From a checkpoint of a small image VAE: decoder widths [48, 96, 96].
Rows from block 2 of the decoder of a small image VAE, named by matrix and row number. Rows with one number belong to one channel. Each number is 50 + 10 x the weight over its row's rms, rounded and kept within 0 to 99. All counts start at 0.
After each channel's rows are labels from the 100 images, of 14976, where the channel reaches its highest value: "responds to" is what is common among them. Only what is clearly more common there than usual is listed. The data: photos with spoken descriptions (Open Images, Localized Narratives).
# convs0: first 3x3 conv (decoder.mid.2.convs.0.weight, 96x96x3x3, each kernel summed), inputs 48-95
# convs1: second 3x3 conv (decoder.mid.2.convs.1.weight, 96x96x3x3, transposed, each kernel summed), outputs 48-95

convs0.83:64 56 46 53 27 29 48 38 34 49 72 36 63 56 39 61 55 49 52 42 57 52 43 46 72 65 45 44 50 44 41 46 53 65 60 45 48 44 52 34 56 39 44 62 39 47 50 34
convs1.83:63 55 57 58 66 41 53 31 56 43 38 60 50 35 60 49 33 43 40 49 66 51 41 43 48 59 57 39 56 39 41 72 38 48 48 62 50 46 45 48 55 48 51 58 52 78 43 72
responds to: text has "white"

convs0.16:60 54 50 41 61 36 41 38 47 52 43 56 52 59 75 34 54 51 41 60 43 37 55 60 43 58 61 52 50 62 58 45 41 35 30 66 48 43 44 55 40 67 59 59 53 41 59 55
convs1.16:50 41 35 55 38 69 45 68 37 36 51 62 46 55 48 42 34 63 60 40 56 43 55 51 62 46 51 48 45 51 43 45 42 67 39 72 36 38 42 51 39 42 58 76 62 60 46 55
responds to: text has "man"

convs0.36:55 43 48 53 52 49 51 43 56 56 35 43 51 48 48 41 47 43 49 50 49 56 48 53 43 69 50 42 38 50 51 36 71 57 71 48 40 62 76 43 46 34 53 56 50 36 44 36
convs1.36:44 41 36 59 44 40 25 49 23 55 37 48 44 58 59 47 40 65 37 52 56 42 52 37 46 49 57 47 50 35 64 55 33 37 48 63 51 63 57 30 51 49 70 26 60 62 51 50
responds to: text has "white"

convs0.9:53 43 28 44 49 55 54 29 39 53 48 58 37 58 48 32 58 40 41 56 57 46 44 48 67 78 46 34 45 57 33 49 45 64 62 42 60 57 50 47 40 51 49 35 48 45 54 68
convs1.9:40 65 60 55 43 62 45 37 27 46 44 34 45 39 36 41 42 45 41 40 62 43 45 60 55 38 65 30 55 41 49 40 51 44 60 55 53 59 58 60 51 53 66 48 50 42 43 60
responds to: text has "white"

convs0.24:54 55 43 44 48 76 59 51 54 45 50 33 38 49 55 55 43 40 67 50 39 60 61 39 46 40 62 47 59 70 60 59 33 29 38 44 53 42 29 30 40 62 41 54 43 45 66 49
convs1.24:51 61 41 39 49 31 42 42 37 44 46 67 48 60 50 62 58 49 39 45 42 27 48 43 32 47 59 41 35 57 45 54 54 34 49 65 54 44 50 42 48 53 81 45 48 44 54 74
responds to: text has "playing"

convs0.6:54 52 53 50 50 56 49 52 71 54 56 39 47 66 65 52 47 64 52 47 61 49 69 57 62 61 59 50 37 51 52 28 55 32 53 58 43 58 50 66 30 43 44 55 67 63 62 51
convs1.6:44 47 41 51 27 17 43 53 60 43 50 31 69 41 56 53 48 76 52 63 44 45 49 47 48 52 49 55 31 46 48 50 48 54 31 56 57 42 66 51 49 40 38 37 39 52 46 58
responds to: text has "guitar"; text has "playing"

convs0.18:33 55 54 50 54 52 53 57 42 41 41 32 43 42 65 34 49 67 51 41 66 50 82 39 41 52 52 46 49 75 46 45 70 36 29 46 49 53 42 40 52 64 36 53 62 46 61 60
convs1.18:58 34 47 44 52 32 69 51 56 40 75 60 42 42 36 55 42 37 54 62 42 54 49 50 46 42 45 56 28 52 58 36 38 37 56 30 43 40 42 52 54 53 44 59 47 41 47 52
responds to: text has "playing"; text has "dark"

convs0.79:68 36 51 44 54 50 48 28 55 46 43 59 62 54 47 66 59 63 64 63 52 53 76 49 54 75 52 40 45 47 67 55 51 63 63 54 35 50 51 44 44 53 52 62 48 71 49 59
convs1.79:39 42 42 44 37 47 54 44 47 51 36 45 57 63 37 67 60 51 42 51 39 41 40 39 58 55 53 40 42 42 61 49 72 41 66 52 42 55 45 58 58 55 70 35 51 45 47 33
responds to: text has "sky"

convs0.11:67 37 48 45 63 59 62 39 87 43 51 57 50 50 58 66 44 59 46 51 38 56 57 44 43 58 49 39 68 39 49 64 57 45 47 66 47 47 45 73 48 70 53 43 51 46 59 56
convs1.11:44 49 41 53 56 50 67 54 50 23 44 62 55 68 63 64 39 49 54 53 43 37 48 39 44 61 50 42 46 43 46 47 43 44 53 71 48 40 50 59 45 14 52 50 52 59 49 43
responds to: text has "dark"

convs0.77:52 39 49 57 39 61 45 54 17 47 42 53 58 67 44 45 44 47 39 61 65 54 79 58 29 55 45 55 54 62 43 48 61 56 29 53 47 43 43 60 56 52 39 57 59 50 49 55
convs1.77:57 60 52 43 51 34 51 60 75 50 61 48 55 27 63 44 52 45 46 44 41 64 43 56 30 41 52 60 54 48 59 44 22 62 60 45 52 50 58 48 51 59 37 56 42 38 51 56
responds to: text has "man"; text has "playing"

convs0.44:69 51 53 42 52 43 54 58 48 44 44 48 52 56 50 39 51 57 73 46 61 25 52 53 55 50 42 52 60 40 44 43 52 40 52 61 38 26 40 55 53 50 41 48 61 53 53 61
convs1.44:48 50 56 70 45 45 59 61 28 56 45 57 57 33 50 46 35 52 45 72 36 58 49 33 41 62 58 69 48 37 54 48 65 41 21 37 64 63 55 47 40 32 52 51 55 42 34 52
responds to: text has "playing"

convs0.42:68 45 64 61 38 39 39 56 34 66 70 48 50 55 35 63 58 30 48 63 58 49 66 54 48 48 47 29 28 51 58 59 67 46 59 53 31 47 49 48 51 53 51 52 43 52 40 53
convs1.42:66 51 45 53 45 44 59 40 46 52 61 42 41 49 57 45 59 71 54 68 53 54 38 34 59 48 56 50 51 61 32 61 58 36 58 49 47 52 47 41 56 38 55 50 62 46 62 51
responds to: text has "sky"

convs0.30:46 53 48 40 50 40 57 43 73 38 45 51 46 44 66 63 41 66 59 39 46 53 53 47 67 55 57 50 58 44 50 51 53 48 47 59 55 56 47 84 50 45 51 50 56 56 40 56
convs1.30:45 54 55 55 60 58 46 50 43 43 44 57 54 42 69 56 49 65 55 49 57 69 38 53 55 60 45 47 44 43 48 37 51 44 56 59 40 50 53 46 60 26 42 30 54 61 68 39
responds to: text has "dark"

convs0.3:44 46 42 38 60 43 54 39 25 52 42 54 58 46 62 59 59 52 45 49 63 69 64 40 61 58 46 65 74 44 36 54 50 60 54 51 53 60 62 55 64 59 65 36 57 33 52 60
convs1.3:42 63 38 36 48 50 61 60 42 57 52 47 67 51 32 53 47 40 54 59 41 35 60 38 55 32 49 58 55 49 66 42 64 43 43 24 57 55 53 63 53 52 51 68 46 44 38 47
responds to: text has "white"

convs0.26:51 39 47 48 56 58 58 52 42 46 42 36 57 46 54 46 47 56 34 86 41 49 61 50 62 57 46 49 60 66 65 49 48 44 39 58 59 51 34 54 46 61 39 51 49 53 55 61
convs1.26:41 37 54 56 50 69 49 43 31 46 57 38 53 71 41 56 50 53 45 42 61 48 56 40 58 51 63 49 51 52 55 34 53 45 34 32 60 43 47 65 40 62 66 57 62 50 42 43
responds to: text has "guitar"; text has "playing"; text has "dark"

convs0.37:48 36 45 64 38 34 56 50 46 60 53 66 66 58 40 59 33 68 49 28 64 67 36 56 64 41 49 47 46 43 58 59 52 48 46 46 48 64 53 51 47 34 61 61 37 59 36 60
convs1.37:41 41 38 19 58 39 67 65 44 44 56 46 63 55 41 53 34 47 49 69 51 27 55 62 37 42 59 39 51 59 62 44 47 64 45 65 56 54 51 46 40 49 44 50 53 60 56 66
responds to: text has "sky"

convs0.10:43 41 49 47 33 62 46 41 43 50 43 65 56 42 41 43 58 35 34 42 69 57 31 52 45 60 47 41 51 51 43 47 66 49 66 59 45 41 61 39 47 54 36 52 40 53 45 44
convs1.10:49 45 51 43 58 37 68 48 45 50 53 54 49 58 55 36 43 46 55 39 49 30 51 54 58 39 53 46 64 55 48 46 48 52 45 62 48 80 64 41 53 49 44 43 53 34 42 76
responds to: text has "white"

convs0.74:33 57 55 60 51 47 52 53 56 49 40 45 52 48 63 36 37 37 60 42 59 42 68 41 51 30 39 59 60 45 53 64 47 38 39 61 58 57 45 81 57 72 36 43 64 58 55 46
convs1.74:54 49 49 26 45 48 33 46 33 29 48 60 49 52 52 54 49 18 46 43 35 45 29 44 49 41 36 38 66 42 64 47 57 44 66 49 47 48 31 62 41 48 51 44 33 51 29 47
responds to: text has "lights"; text has "playing"

convs0.73:61 60 40 44 51 67 45 42 43 36 56 62 61 55 57 54 55 62 44 62 41 52 56 44 51 56 50 65 58 31 47 60 40 50 66 37 41 66 63 61 63 32 67 44 48 52 46 49
convs1.73:42 40 38 47 46 34 42 50 60 56 53 47 52 50 53 42 42 53 51 48 40 49 40 39 60 50 46 39 35 38 59 62 41 35 49 42 58 39 35 38 42 52 28 57 63 61 66 60
responds to: text has "white"

convs0.65:29 45 50 56 38 46 45 51 41 55 47 53 60 52 57 35 44 39 47 59 67 34 37 60 42 61 44 44 68 48 44 58 44 55 28 87 56 47 41 44 43 60 44 45 49 38 49 40
convs1.65:54 53 62 34 54 59 62 30 56 39 62 61 48 51 55 39 32 43 36 51 55 51 47 30 61 41 58 49 59 49 50 67 52 56 56 37 51 33 42 61 47 46 58 43 56 63 48 66
responds to: text has "man"

convs0.34:44 58 48 64 51 48 47 65 56 44 67 59 68 46 73 56 46 50 45 62 41 82 41 48 43 44 65 49 42 56 61 54 63 49 54 34 47 57 51 47 59 31 35 40 44 42 63 35
convs1.34:56 48 32 33 49 46 56 50 41 63 47 58 53 45 57 43 53 55 54 53 56 39 45 64 39 47 58 60 54 57 36 60 45 45 59 42 52 59 44 57 44 50 57 63 50 52 55 57
responds to: text has "sky"

convs0.51:35 57 50 47 69 46 52 47 66 53 35 45 27 45 68 53 45 54 71 56 51 43 66 53 56 43 51 59 47 48 49 49 70 45 46 46 53 53 47 56 52 68 50 53 62 66 42 50
convs1.51:55 47 49 70 63 45 48 46 50 58 44 49 40 50 35 75 53 51 51 48 45 57 47 35 56 46 46 40 46 32 56 48 51 31 40 43 51 46 45 52 56 43 44 53 38 60 48 29
responds to: text has "dark"