A small image VAE, trained from scratch.
Model: 9.55M parameters, encoder arch vit, encoder norm layernorm_no_bias, encoder activation gelu_tanh, encoder patch size [4, 4], encoder layers 16.
Training: soap at rate 0.00095, 5600 steps, batches of 64.
Data: 203450 training examples, 1.8 epochs.
Rows from block 7 of the encoder, named by matrix and row number. Each number is 128 + 24 x the weight over its row's rms, rounded and kept within 0 to 255. All counts start at 0. After the name is the row's rms in percent of the matrix's.
# fc2: MLP down (encoder.blocks.7.mlp.fc2.weight, 256x512), inputs 0-170
fc2.189 100 [152 129 155 153 146 126 162 143 101 123 115 104 156 120 161 134 115  86 149 144 147 122 119 147  94  73 110 173 110 107 134 124 133 113 166 123  93 154 136 118 124 126 127 121 156 140 144 113 134 125 167  20 114 114 157 105 195 152 111  52 139 120 155 159  99 141 113 155 102 121 149 143 142  86 141 111  93 155 174 117  96 115 136 122 142  83  95 120 138 143 131 119 116  83 121 142 145 116 137 110 129 144 161 162 144 113 137 123  92 101 148  94 120 163 137 131 143  86  89 147 114 145 117  91  98 125 137 124 120 182 156 121 124 155 129  90 143 105  80  81 125 121 159 139 148 140 100 101 105  97 160 113  96 180 130 113 105 147 167 116  74 117 104 137 134 123 148 123 145  97 110]
fc2.190 091 [124 124 164 113 120 126  91 121 106 128 149 113  97 130 118 125 104 117 103 146  98 104 122 161 150 118 129  96 117 114 125 131  87 136 118 122 151 165 155 121  92 108 149 140 118 151 102 182 138 131  90 111  81 110 159 128 137 124 150  95  99 131  96 118  89 134 145 151 140 164 174 125 135  92 104 135  93 158  77 155 104 126 113 105  97 145 157 135 128 150 129 178 105 172 100 132 107 139  94 147 161 131 135 165 117 125 131 125 154 118 118 123 176 164 135  88 120 130 155 161 145 109 101  78 138 187 144 165  86 170 152 141 118  99 134 122 162 128 111  91 128 104  71 156 155 173 118 115 134 105 136 125 137 116 149 158 123  91 116 131 105 123 108 117 149 124 123 115 156 115 149]
fc2.191 105 [169 120 131 165 146 138 146  94 144 137 143 123 104 100  96 102 152 153 144 138 150 180 173 133 101 116 117  99 165 147 112 117 111 159 116 125 131 153 179  77 134 134 120 172 132 172 140 115 128 116 108  91 159 118 148 124 113 146 121 131 102 145 125 106 158 129 102 132  60 142 157 101  85  93 123 109 121 158 139 142 115 131 121 111 141 143  83  98 120 140 109 119 109 135 106 147 105  86 151 117 104 153 121 119  79 124 155 148 139 114 116 162 117 131 151 105 138 118 108 124 139 140 106  63 111 146 111 113 181 134  96 141 138 129 108 155 107 150 154 131 173 145 122 147 137 112 157 128 156 135 114 129 103 157 123 111 111 137 131 170 114 132 122 137 141  98 109 151  97 168  92]
fc2.192 101 [157 110 119 128 116 118 154 151 100  71 161 135 125 144  87 137 106 126 117 147 164 190 147 160 126  99 147 107  62 162 161 124  70  96 129 136 118  99  95 139 113 132  99 121 123 109 145 136 128 140 115 103 110 139 114 122 151 123 101 197 136 144 130 116  78 107 176 128  90 113 122 160 129 114 126 139  86  94 162  99 104 106 149 131 163 132 138 128 136 166 119 114 140 135 112 113 123 105 106 137 163 108 105 156  93 129 115 115 132 128 141 129 149 107  79 158  57 149 126 130 112 121 122  98 122 138 118 149 137 133 153 119 116 174 125  99 110  99 138 145 124 132 133 131  94 125 114 135 107 140 135 112 107  71 128 136 108 177 130 142 117 135  81 110 101 135 126 130  90 147 147]
fc2.193 098 [110 110 128 110 142 146 153 137 168 129 122  97  94 152  83 138 157 114 110 141 140 125 123  82 117 147 155 108 103 136 143  94 133 151 125 128 103 119 159 118 127 104  89 134 117 116 126 148 146 108 153 102 103  99 120 110 111  89  96 140 168  82 142 128 153 127 130 133 120  87 130 136 142 162  87 145 117 138 177 169 156 150 133  78 102 126 128 138 110 123 132 146 111 147 128 119 139 111 137 130 150  87 153 109 134  90  81 150 136 156 133 126 141 105 145 113 138 136 153 154  98  64  93 151 122 125 108 139 151 132 119 138 136 182 102 125 113 105  84 133 102 140 144 130  93 130  97 116 124 139 140 113 112  88 124 130 150 115 114 139  99 141 133 156 120 131 113 170 156 145 135]
fc2.194 095 [115 134 133 130 138 145 131 160 163 104 130 159 109  81  98 134 136 131 150 110 151 160 144 134 122 179  99 162 128 131 158 136 168 140 114 129 118  97 102 142 146  79 106 132 167 133 147 116 139 101 121  86 135 120 147 136 164 145 106 141 143 116 106 125 141 105 118 186 127 128 151 136  96 110 115 144 157 179 196 147 153 150 110 129 102 147 106 156 119  98 157  90 112 130 121 147 111  91  78 102 109 167 123 126 119 154 136 150 133 153  89 127 147 171 117  94 132 110 116 166 117 182 117  96 151 112  96  86 107 108 109  97 133  95 136 107 151 122 145 156 117 128 116 135 132 173  97 151 131 129 132 153 107 118 150 111 128 125  81 138 171 133 112 126 102 134 107 132 117 140 144]
fc2.195 097 [114 154  80 127 147 163 139 135 138 153 144 117 116 135 127 122 151  82 108 129 155 152 149 158 138 141 104 193 134 133 135 129 128 132 132 113 151 146 144 188 102 133 127 122  87 148 137 118 131 122  92 158 147 111 136  85 129 130 124 151 138 118 136 151 101  90 155  93 164  89  93 115 137  83 123 124 100 102 119 144 102  86 152 137 174 111 154 124 136 131 131 149 171 160 137  94 135  98 113 132 117 144 170 123 169 114 148  86 124 133 143 113 157 142 156 141 139 168 106 142 122 165 124 136 143 117  77 122 145 140 103 193 148 101 134 113  85 152 112 143  94 131 118 194 121 172 115 109 134  94 132 135 158 132 112 141 114 147 109 122 101  87 141 171 126 105 129 137 103  94 153]
fc2.196 098 [170 115 139 101 134 133 139 125 141 107  97 142 185  81 123 167 135 118 106 104 128 105 132  90 124 141 129 127 145 118 116 141 121  99 150 109 132 122  99 154 136 128 133 120 182 140 107 122 114 122 140 130 163 110 117 137 149 128 147 122 164 111 113 156 188 107 106 140 107  88 153 162 143 112 168 127  81 127  55 101 146 135 177 120 154 156 138  98 124 131  97 104 150 158 176 122 128 160 137 141  93 111 124  99 114 102 125 133 128 122 120 112 110 116 122 155 128 143 152  89 138  83 131 146 113 117 132 106 141 108 106 173 152 121 176 111 138 130 113  93 154 115 133 110 128  89 106 153 143 117 104 153  92 123 157  98 118  72  99 120 112 155 148 124 134 140 110 102 157 134  96]
fc2.197 102 [157 132 116 186 110 151 100  90 114 149  91 140 193 142  93 126 152 113 143 168 121 171 111 112 167 105 101 129 117 113 151  99 121 121  89 156 160 163 115 111 147 147 148 149 111 118 128 141 151 125 119 170 143 120 117 103 110 149 116 158 129  99  92 173 172 123 146 114 121 152 131 107  72 138 131 123  69  99 132 119 117 180 165 151 152 155 142 111 119 154 141  98 140 114 134 126  88 151  95 126  90 155 128 142 148 136 110 121  96 136 168 117 111 112 105  92 112 115 128 124 108 143 141 112 150 137 176 156  52 118 165  97 114 121 133 121 110 148 104 146 166  97 160 151 108 138 121 102 166 111 143 168 159 124  85 145 114 137 168 152 136 148 163 122 147 144 158 116 138 142 122]
fc2.198 109 [189 119 182 122 121  96 108 112 146 155 126 162  71 126  76 122 156 141 107 129 113  92 183  69 107 170 126 140 101 131 115 141 104 120 114 200  98 163 166 140 116  89  89 158 145 152 110 153 155 105 112 161  93 119 136 139 106 123 146  90 155  87  87 130  94 122 134  95 126  95 105 123 120 121 178  88 125 107 100 138 126 105 103 167 114 133 162 144 149 184 150 144 109 149 153 156 108 134 145 154 160 148 165 198 146 104 116 146 111  96 128 141 128 116 115 121 146 118 144 104 117 106 129 156 141 156 169 147 113  95 113 121 164 128 123 133 142 144 111 101 150 138 167 130 149 130 105 126 144 105 140 118 121 171 122 113 108 136 151 102 131 128 127 118 116 129 139 156 103 101 131]
fc2.199 091 [138 136 140 115 120 129 125 121 102 129 156 133 124 135 171 130 178 174 101 106 156 116 129 140 125 127 134 156 149 108 108 110 132 143 129 127 112 145 122 146 164 115 118 135 147 130 139 122  92 105 147  93  94 112 120 142  96 144 119 135 140 115  94 149 179 114 125 150 143 131 120 163 108 104 146 141 173 158 129 111 129  79 131 142 131 152 142  90 148 106 101 122 164  94 133 143 142 157 104 105 112 116 130 139 161 150  73 156 122 102 115 146 154 150 148 109 117 122 162 156 131 104 143 160 133 122 121 133 129 109 139  97 157 188 122 154 118 172 140 118 134 115 111 102  83 121 109 165  98 159 119 136 127 138 138  67 153 155 148 150 122 141 141 102  96 131  90 130 124 117 131]
fc2.200 103 [100 128 113 136 131 113 108 118 122 196  91 151 115 135  82 137  99 144 108 118 103 113 114 154 131  93 126 123 158 116 125 108 122 166 212 132 154 133 102 109  88 111 149 106  94 108 124  97 145 153 155 111 145 146 129 130 147 109 147 122 183 137 168  91 144 125 131  91 101 168 131  95 115 122 126 136 157  99 142 194 128 122 146 149 138  74 137 134 138 102 155 100  82 134 109 147 144 124 100  42 127 127 123 111 124 100 145 107 127 105 127  96 125 157 124 127 121 201 150 108 116 138 125 148 168 129  81 100 121  98 111 119  81 112 108 141 116 105 145 125 134 137 127 114 131 102 129 104 165 145 101 165 136 104 152 151  88 106 116 125 144 155 138 172 126 121 135 126 105 120 154]
fc2.201 104 [121 101  85 151 136 128 109 106 122 168 124 130 154  84 122 134 151  95  90 121 128 151 120  88 156 108 112  80 109 118 110  95 116 110 145 142 124 158 138 157 146 117 153 108  77 139 149 139 103 145 160 137 206 133 127 165 127  90 171 181 134 129  65 163 135 114 178 115 143  93  87 165  93 133 171 167 101 167 166 152 104 121 131 121 148 138 129  86 119 133 115 131 122  81 131 129 129 115 110 124 126 151 100 121 128 180 111 145 153 111 167 127 106 156 122 137 135 139 119 123 145 166 162 137 132 138  94 134 162 125 115 174 137 137 137 150  95 130 133 119 124 119 152 149 127 129 172  96 133 123 143 150 122 102  77 108 129 108 108  91  62 115 146 130 132  87 150 150 137 125 110]
fc2.202 101 [115 121 146 123 141 170 135 147  92 127  92 119  79  94 111 165 137 130 137 148 167 199 156 117 114 106 103 146 152 132 138 136 144 106 161 128 108 128 132  93 121 113 125 149 114 132 119 121 141 108 144 146 123  94  87 115 146 159 123  82 204 150  95 143 130 131 170 135 126 118 115 148 127 128 129 128 123 118 110 142 135 167 145 124 117 152 140 118 155  70 146 173  96  76 152 156  99 110 113 101 119 148 138 164 175 127 140 119 100 102 129 200 170 107 160 147 139 139 102 153 142 107 140 107 126 172 165 152 155 114 138 117  98 150  87 113  89 159 149 124 145 104 114 165  84  84 118  96 130 139 155 132 113 125 127 126 115 115 107  93 135 145 134 141  84 132  93  95  82 125 116]
fc2.203 106 [153 113 124 123 127 131 125 154 125 115 134 135 137 101 106 137 111 118 133 153  97 141 140 134  89  81 124 138 100 138 140 133 157 122 161 106 150 127 100  37 101 144 119 159 123 119 107 131 132 139 110 146 143 110 149 138 128 123 147  80 145 155 140 139  82 156 112  89 112 109 133 124 129  83  88 152 146 122 136 121  83 124 131  47 121 117 148 140 120 147 157 125 124 159 127 100 150 102 133  87 140 143 122 107 142 139 106 131 105 107 106 135 119 103 133 178 125 170 125 180 141 138 103 108 134 130 144 130 191 115  77 142  91 111  69 122 125 106 114 114 115 142 110 106  91 127 137 131 152 111 121 120 111 116 168 170 177 101 147 133 124 164 169 119 109 131 145 110 126 153 158]
fc2.204 093 [114 144 127 114 113 111 143 164 114 156 126 163  68 139 147 162 124 187 116 155 106  98 128 111 119 112 120 146 145  88 154 132 153 102 122  98 112 129 126 119 132 119 121 103 129 130 102 110  80 104 155 161 134 120 118 149 144 112 109  98 108  93 143 143 146 138 116 108 160 134  86 141 108 109 111 112 129  77 168 132 143 121 155 151 108 165  90 120 144 105  97 130 101  99 130 125 111 132 136  70 126 121 174 143 122 114 106 107 108 122 132 157 149 153 124 136 123 130  89  92 114 136 120 114 125 122 153 136 112 131 149 132 147 138 131 159 153 125  66 128 120 141 154 146  96 124 113 148 122 149 140 101 142 143 107 141 127 136 152 114 112 139 139  94 125 133 137 166 118 134 122]
fc2.205 100 [ 87 100 112 120 112 120 122 114 116 123 141 127 132 138  82 128 158 118 128 110 112 176 119 160 156 159 136 147 164 105 105 111 152 109 124  74 148 118 130 178 112 112  85 150 105 164 150 114 126 120 129 126 134 128 124 156 112 108 122 180 142 113 131 107 160 120 125  83  75 131 136 127 129 111  93 132 137 156 126 154 112 110  92 147  89 160 145 149 120 154  95 134 162 145 141 134 124 143 134 150 146 126 120 104 141 133 144 165 108 139 122  85 138 163 150 110 113 157 124 111 112 112 134 130 118 133 138 146 128 154 141 115 131 146 145  87 121 123 130 170  94 157 167 137 101 141 139 135  97 156 112  84 142 152 139 113 144 114  99 163 137 103 165 120 202 123  78 166 133 104 138]
fc2.206 102 [110 162 129 135 137 175 115 123  76  93 156 136 120 111 110 146 109 147 167  99 148 159 132 133 122 126 125 139 119  98 122 128 108 159 139 138 148 144 146 160 131 137 128 156 118 143 124 162 114 134 126 170 143  97 111 121 156 143 112  93 136 113 129  50 136 157 121  88 130 146  80 130  76 164 133 132 107 138 154 122  80  98 119  83 157 135 140 129 140 152 215 111 109 130 101 116 102 126 144 119 145 151 103 123 148  92 117 132 168 110 131 145 113 110 109 128  99  97 107 106 116 119 139  99 123 124 140 126 132 106 148 141 120 110 131 137 181 116 135 157 121 146 176 179 131 141 107 131 126 151  99 189 115 149 129 155 114 156  87 156 168 123 176  59 124 136 143  97 148  84 143]
fc2.207 113 [ 48 127 124 145 112 171 106 176  91 140 114 145 162 124 121 152 138 124 140 136 141 125 130 172 145 120  99 110 150 130 186 113 118 145  97 137 137 151 128 127 125 121  88 148 121 161 116 141  97 149 152  63 138 135 128 123 129 173 135 137 142 118  87 131 119 142 124 122 108 137 107  95 131 153 180 136 114 123  96 123 126 141 115 126 133 126 116 177 108 104 140 189 155 126 121 113 128 114 100 156 169 116  55 105 136 111 115  85 126 129  68 142 133 133 122 155 101 116 137 164 153  83 162 128 143 117 123 133 150 140 106  93 151 131 151  85 134  91  91 127 117 136 103 142 140  91  94 117  91 138 146 141 126 127 119 126 123 167 132 156 194 138 122 149 101 149 135 130 117 158 139]