A small image VAE, trained from scratch.
Model: 9.55M parameters, encoder norm layernorm_no_bias, encoder activation gelu_tanh, encoder layers 16.
Training: 5600 steps, batches of 64.
Data: trained on photos with spoken descriptions (Open Images, Localized Narratives), 1.8 epochs.
Rows from block 11 of the encoder, named by matrix and row number. Each number is 128 + 32 x the weight over its row's rms, rounded and kept within 0 to 255. All counts start at 0. Numbers have three digits each.
# proj: attention output (encoder.blocks.11.attn.proj.weight, 256x256), inputs 0-51
proj.33:170171100169130118153085085113121070071115127170132138114090113120141118140138140094120059108154109130101082135190087087081172140109157131111127133138170111
proj.34:116102134092137131103130139141152169140163175109142108128154120101096097157133087144125095127129125136120121109092148140156134103154099111135147112182146179
proj.35:192137190105128138109109087124150124134128096087107112114144157139103132105167166117099137149109122135098102108123136164125125147083134066163148120142097124
proj.36:130144128085079126147102116145155104115104139095051165037156095109134091197093151149119106104159079093128119124111179123114118158143116115169197104108149150
proj.37:125093104128141119059115094080101229082130134136146139091168145141133108098074151182122140057167087148069135097133115155159111109105125169149151119187111144
proj.38:134144153108102111158160148129098121105145139094174143189136130126079058173094163155075100059108133128214105196102169133092135153075155099151052137126156102
proj.39:086124131122151146127144125140148100162148144122136051115108150118140139151140098124152133063111142152158150086113115142113142130200106115090148119182157165
proj.40:124125100109137143204106091133138130129208180125147098168116122144115124154151179097090160192119120134143171092109167090113108127173103100051185153104120073
proj.41:107097113166117068139105134120087139117176087134110090133135138111175158139136096141082143160080100156172137171137143117132136137195162144075144153072154128
proj.42:108159182155119155105112166169112132058134177178140134123209120143137111153183163162111119100131101153127104143110113140117124187167159068126114151101077179
proj.43:138138149125129165181139141109190159188133079120170092116129096097112123164096086118119167133123145149142139179165137184117127158114137189174158180121135063
proj.44:134148165157155156117198136115113133140129112141105131111140180172117126136088127155090112151158164085131133171096152083129149180109122132068125144145125095
proj.45:141117130129190134045145160131082144088089109044122185120133141126110137134136113189084169126160097154104067199090100165151117112143138166123093114112116079
proj.46:133133147115139197108174182146125119129095139149147134149128075116164090110097127137169082159115111151138140209144121152176132123062117152127100129160087121
proj.47:086118164143109127086096160096115125045157102148128142075181122144161142084150124113130140130045149131157145088089127126118105112120074136122099176172138152
proj.48:108114068166195101150128123178157115134107112114099143069101117140089118113101154182160104114116081081096094081145127088134088143100135155115135111080127092
proj.49:165071152201113107162088141159108141115149146128180121187104138087124164124142100116121107125068089138179130071137161080105097159171137155093076128120126151
proj.50:155107119156149139133081118142148131137126178128129136111153165088128182158120116072102137155137114156162142097134169172109094112135086126100137150084083193
proj.51:159160167183143148109135099151136131107102114204184144134155095128151145134128114110105051090135171158053115105112064098126104102062094098119151174106123133
proj.52:151090159134138122139121144114213119107120153197092135126148130152126150105078180133077079081123145174076089110190105148161128092141113151138163158119100121
proj.53:074105086100155094118148131165106144137143117123070095128135114099131180079136072178140124157051103184091144106136186123151109142192113086154143120130070117
proj.54:163115127106138117105127109157155069116109127132128113095097135156095116084143118135146115086100116166192168165089128156156114101114109130138187136118154140
proj.55:109140143101147166101173117128094115125152153073145097163134103100112155099100103096109095085117132080141122096155167156084104110138051135113169113144113121
proj.56:126116130139104165135090138137198094141130136112132142121161127124145056102099163161162150142109110117108107106102076169140165153156134148099127081101127089
proj.57:099160079108097142142111125098158113158149067191111143102116110093106140107078141121146100123150112177122163061138132123107129143217131140168140166099119075
proj.58:143184135161126083100115136147103088107072128146133150101160149133190125173103122163086127074087114115146149135135143139122110189107097054120134129138095137
proj.59:122169106154151062132126115091148126158126133200127124153141120126155130101165153105122148102104122116118122137116171145145134117114119128138087149129182175
proj.60:123109090072148140147121076093132134164088124073140183143146113087170151119093168115128151144166092126121077129129109145117112078166123150099131081128143140
proj.61:148123132191076129178133183131172114083138120099088115133145115099153098096120158110110147149105133143152137156122125137080144140073150099162135154128096166
proj.62:147147183128132150119124122113112153132150165147119133160110120135108135172121137189135161130092117095141122104164162119131106087185152113144119172086120104
proj.189:132128133146131069112149126126133181164119104147128137125118126110161135101111071160146136157137154081169159175128149119129149148101146168103131141149133130
proj.190:181163150179151116119131158102105180163125150199072088108116165111171133168184101128154131146113140134131108121152117185116110096187117141095131123110106144
proj.191:130109120136130117117134145101152119114185094161179121156097120186195088104112166141155170134104158125185174156133134130088139121136129100135103128164143161
proj.192:181100093161101046195096145159056145114127110120158110123139157105126132132127044096100128086098113165111104125175061067146182165116140097147168097159101115
proj.193:130181160168142096103129108142090095081222167141103110103079148214195128140150114144168121193132100174109090122154121140131140148144153122124124131139172109
proj.194:136125146123133139119198123097115107094046138112044156053146161142117073128113147127115137074190117138081160192111146093094037153062140147182150090114106134
proj.195:141146127125123152144111085107127159173092103087153160134144119128157138102087107104157112066186106129105090194071132082178158122119074158221067154124141108
proj.196:136133122165117110166127075136091063099158108163083107187192133122118188180166102132115132127132138112107211100111091116132162131160170096192144103118178181
proj.197:153102137121148134155131137144178109115115134129099156154124128119147115120162176120153184169090094153133140098127165124131145095117110101149089103129144133
proj.198:141172141180087201180176125124146174082111114135194134092171075110196157089053121136143028121159135104112120156138101092083101125056172115096089119109094139
proj.199:121137136157123120101109155159128113127136128154169080180138153098081140155122119088124135132108133157180159116171127127096089133116153141093150140125118124
proj.200:136165154103139197127105160139116126087145199141170139132157116137120110096186102160176126116091126138139086141188099083131089088111148090091106102112109150
proj.201:098127157126111164101140083144125129099145159143127131143161121132078150109125138116124113199145114137122116113186141108094141158148092120101121166136139116
proj.202:134169098123118153086119133103143104152136119096133189134126080113190141117094165146148109129118096112165113136102097123117161131120161214129140150184151118
proj.203:130099111160113124116079157131150091075175141070103140116115101110106157148097165167172146125137130130094140106112194152123081148102130162192114137179130143
proj.204:118099125160106137139157120130078123137108139119116135130128132145153079102146146101133156171111114103161095168164169157160114113115057121141191092160114112
proj.205:151099125135088117119129103080143106128089138087119183063088135128094169131070089139078142135129129075095147078086221119100104154078096134183099117129117028
proj.206:088106132132122122104047159159122157099126102094128052171079133112120056123161096161137125116143167089132154120104115105164130122069103119179134140109121099
proj.207:100146126088173121153086140149096129127110105089102121145094126103104143224153125149119178145065161170122146090174159140085186149209129093082115147128179149
proj.208:090087197115120140095098148177106145123126148090121058128101127161124138165148128164112159169104131182123166117127146114081128117157118145082139083156167157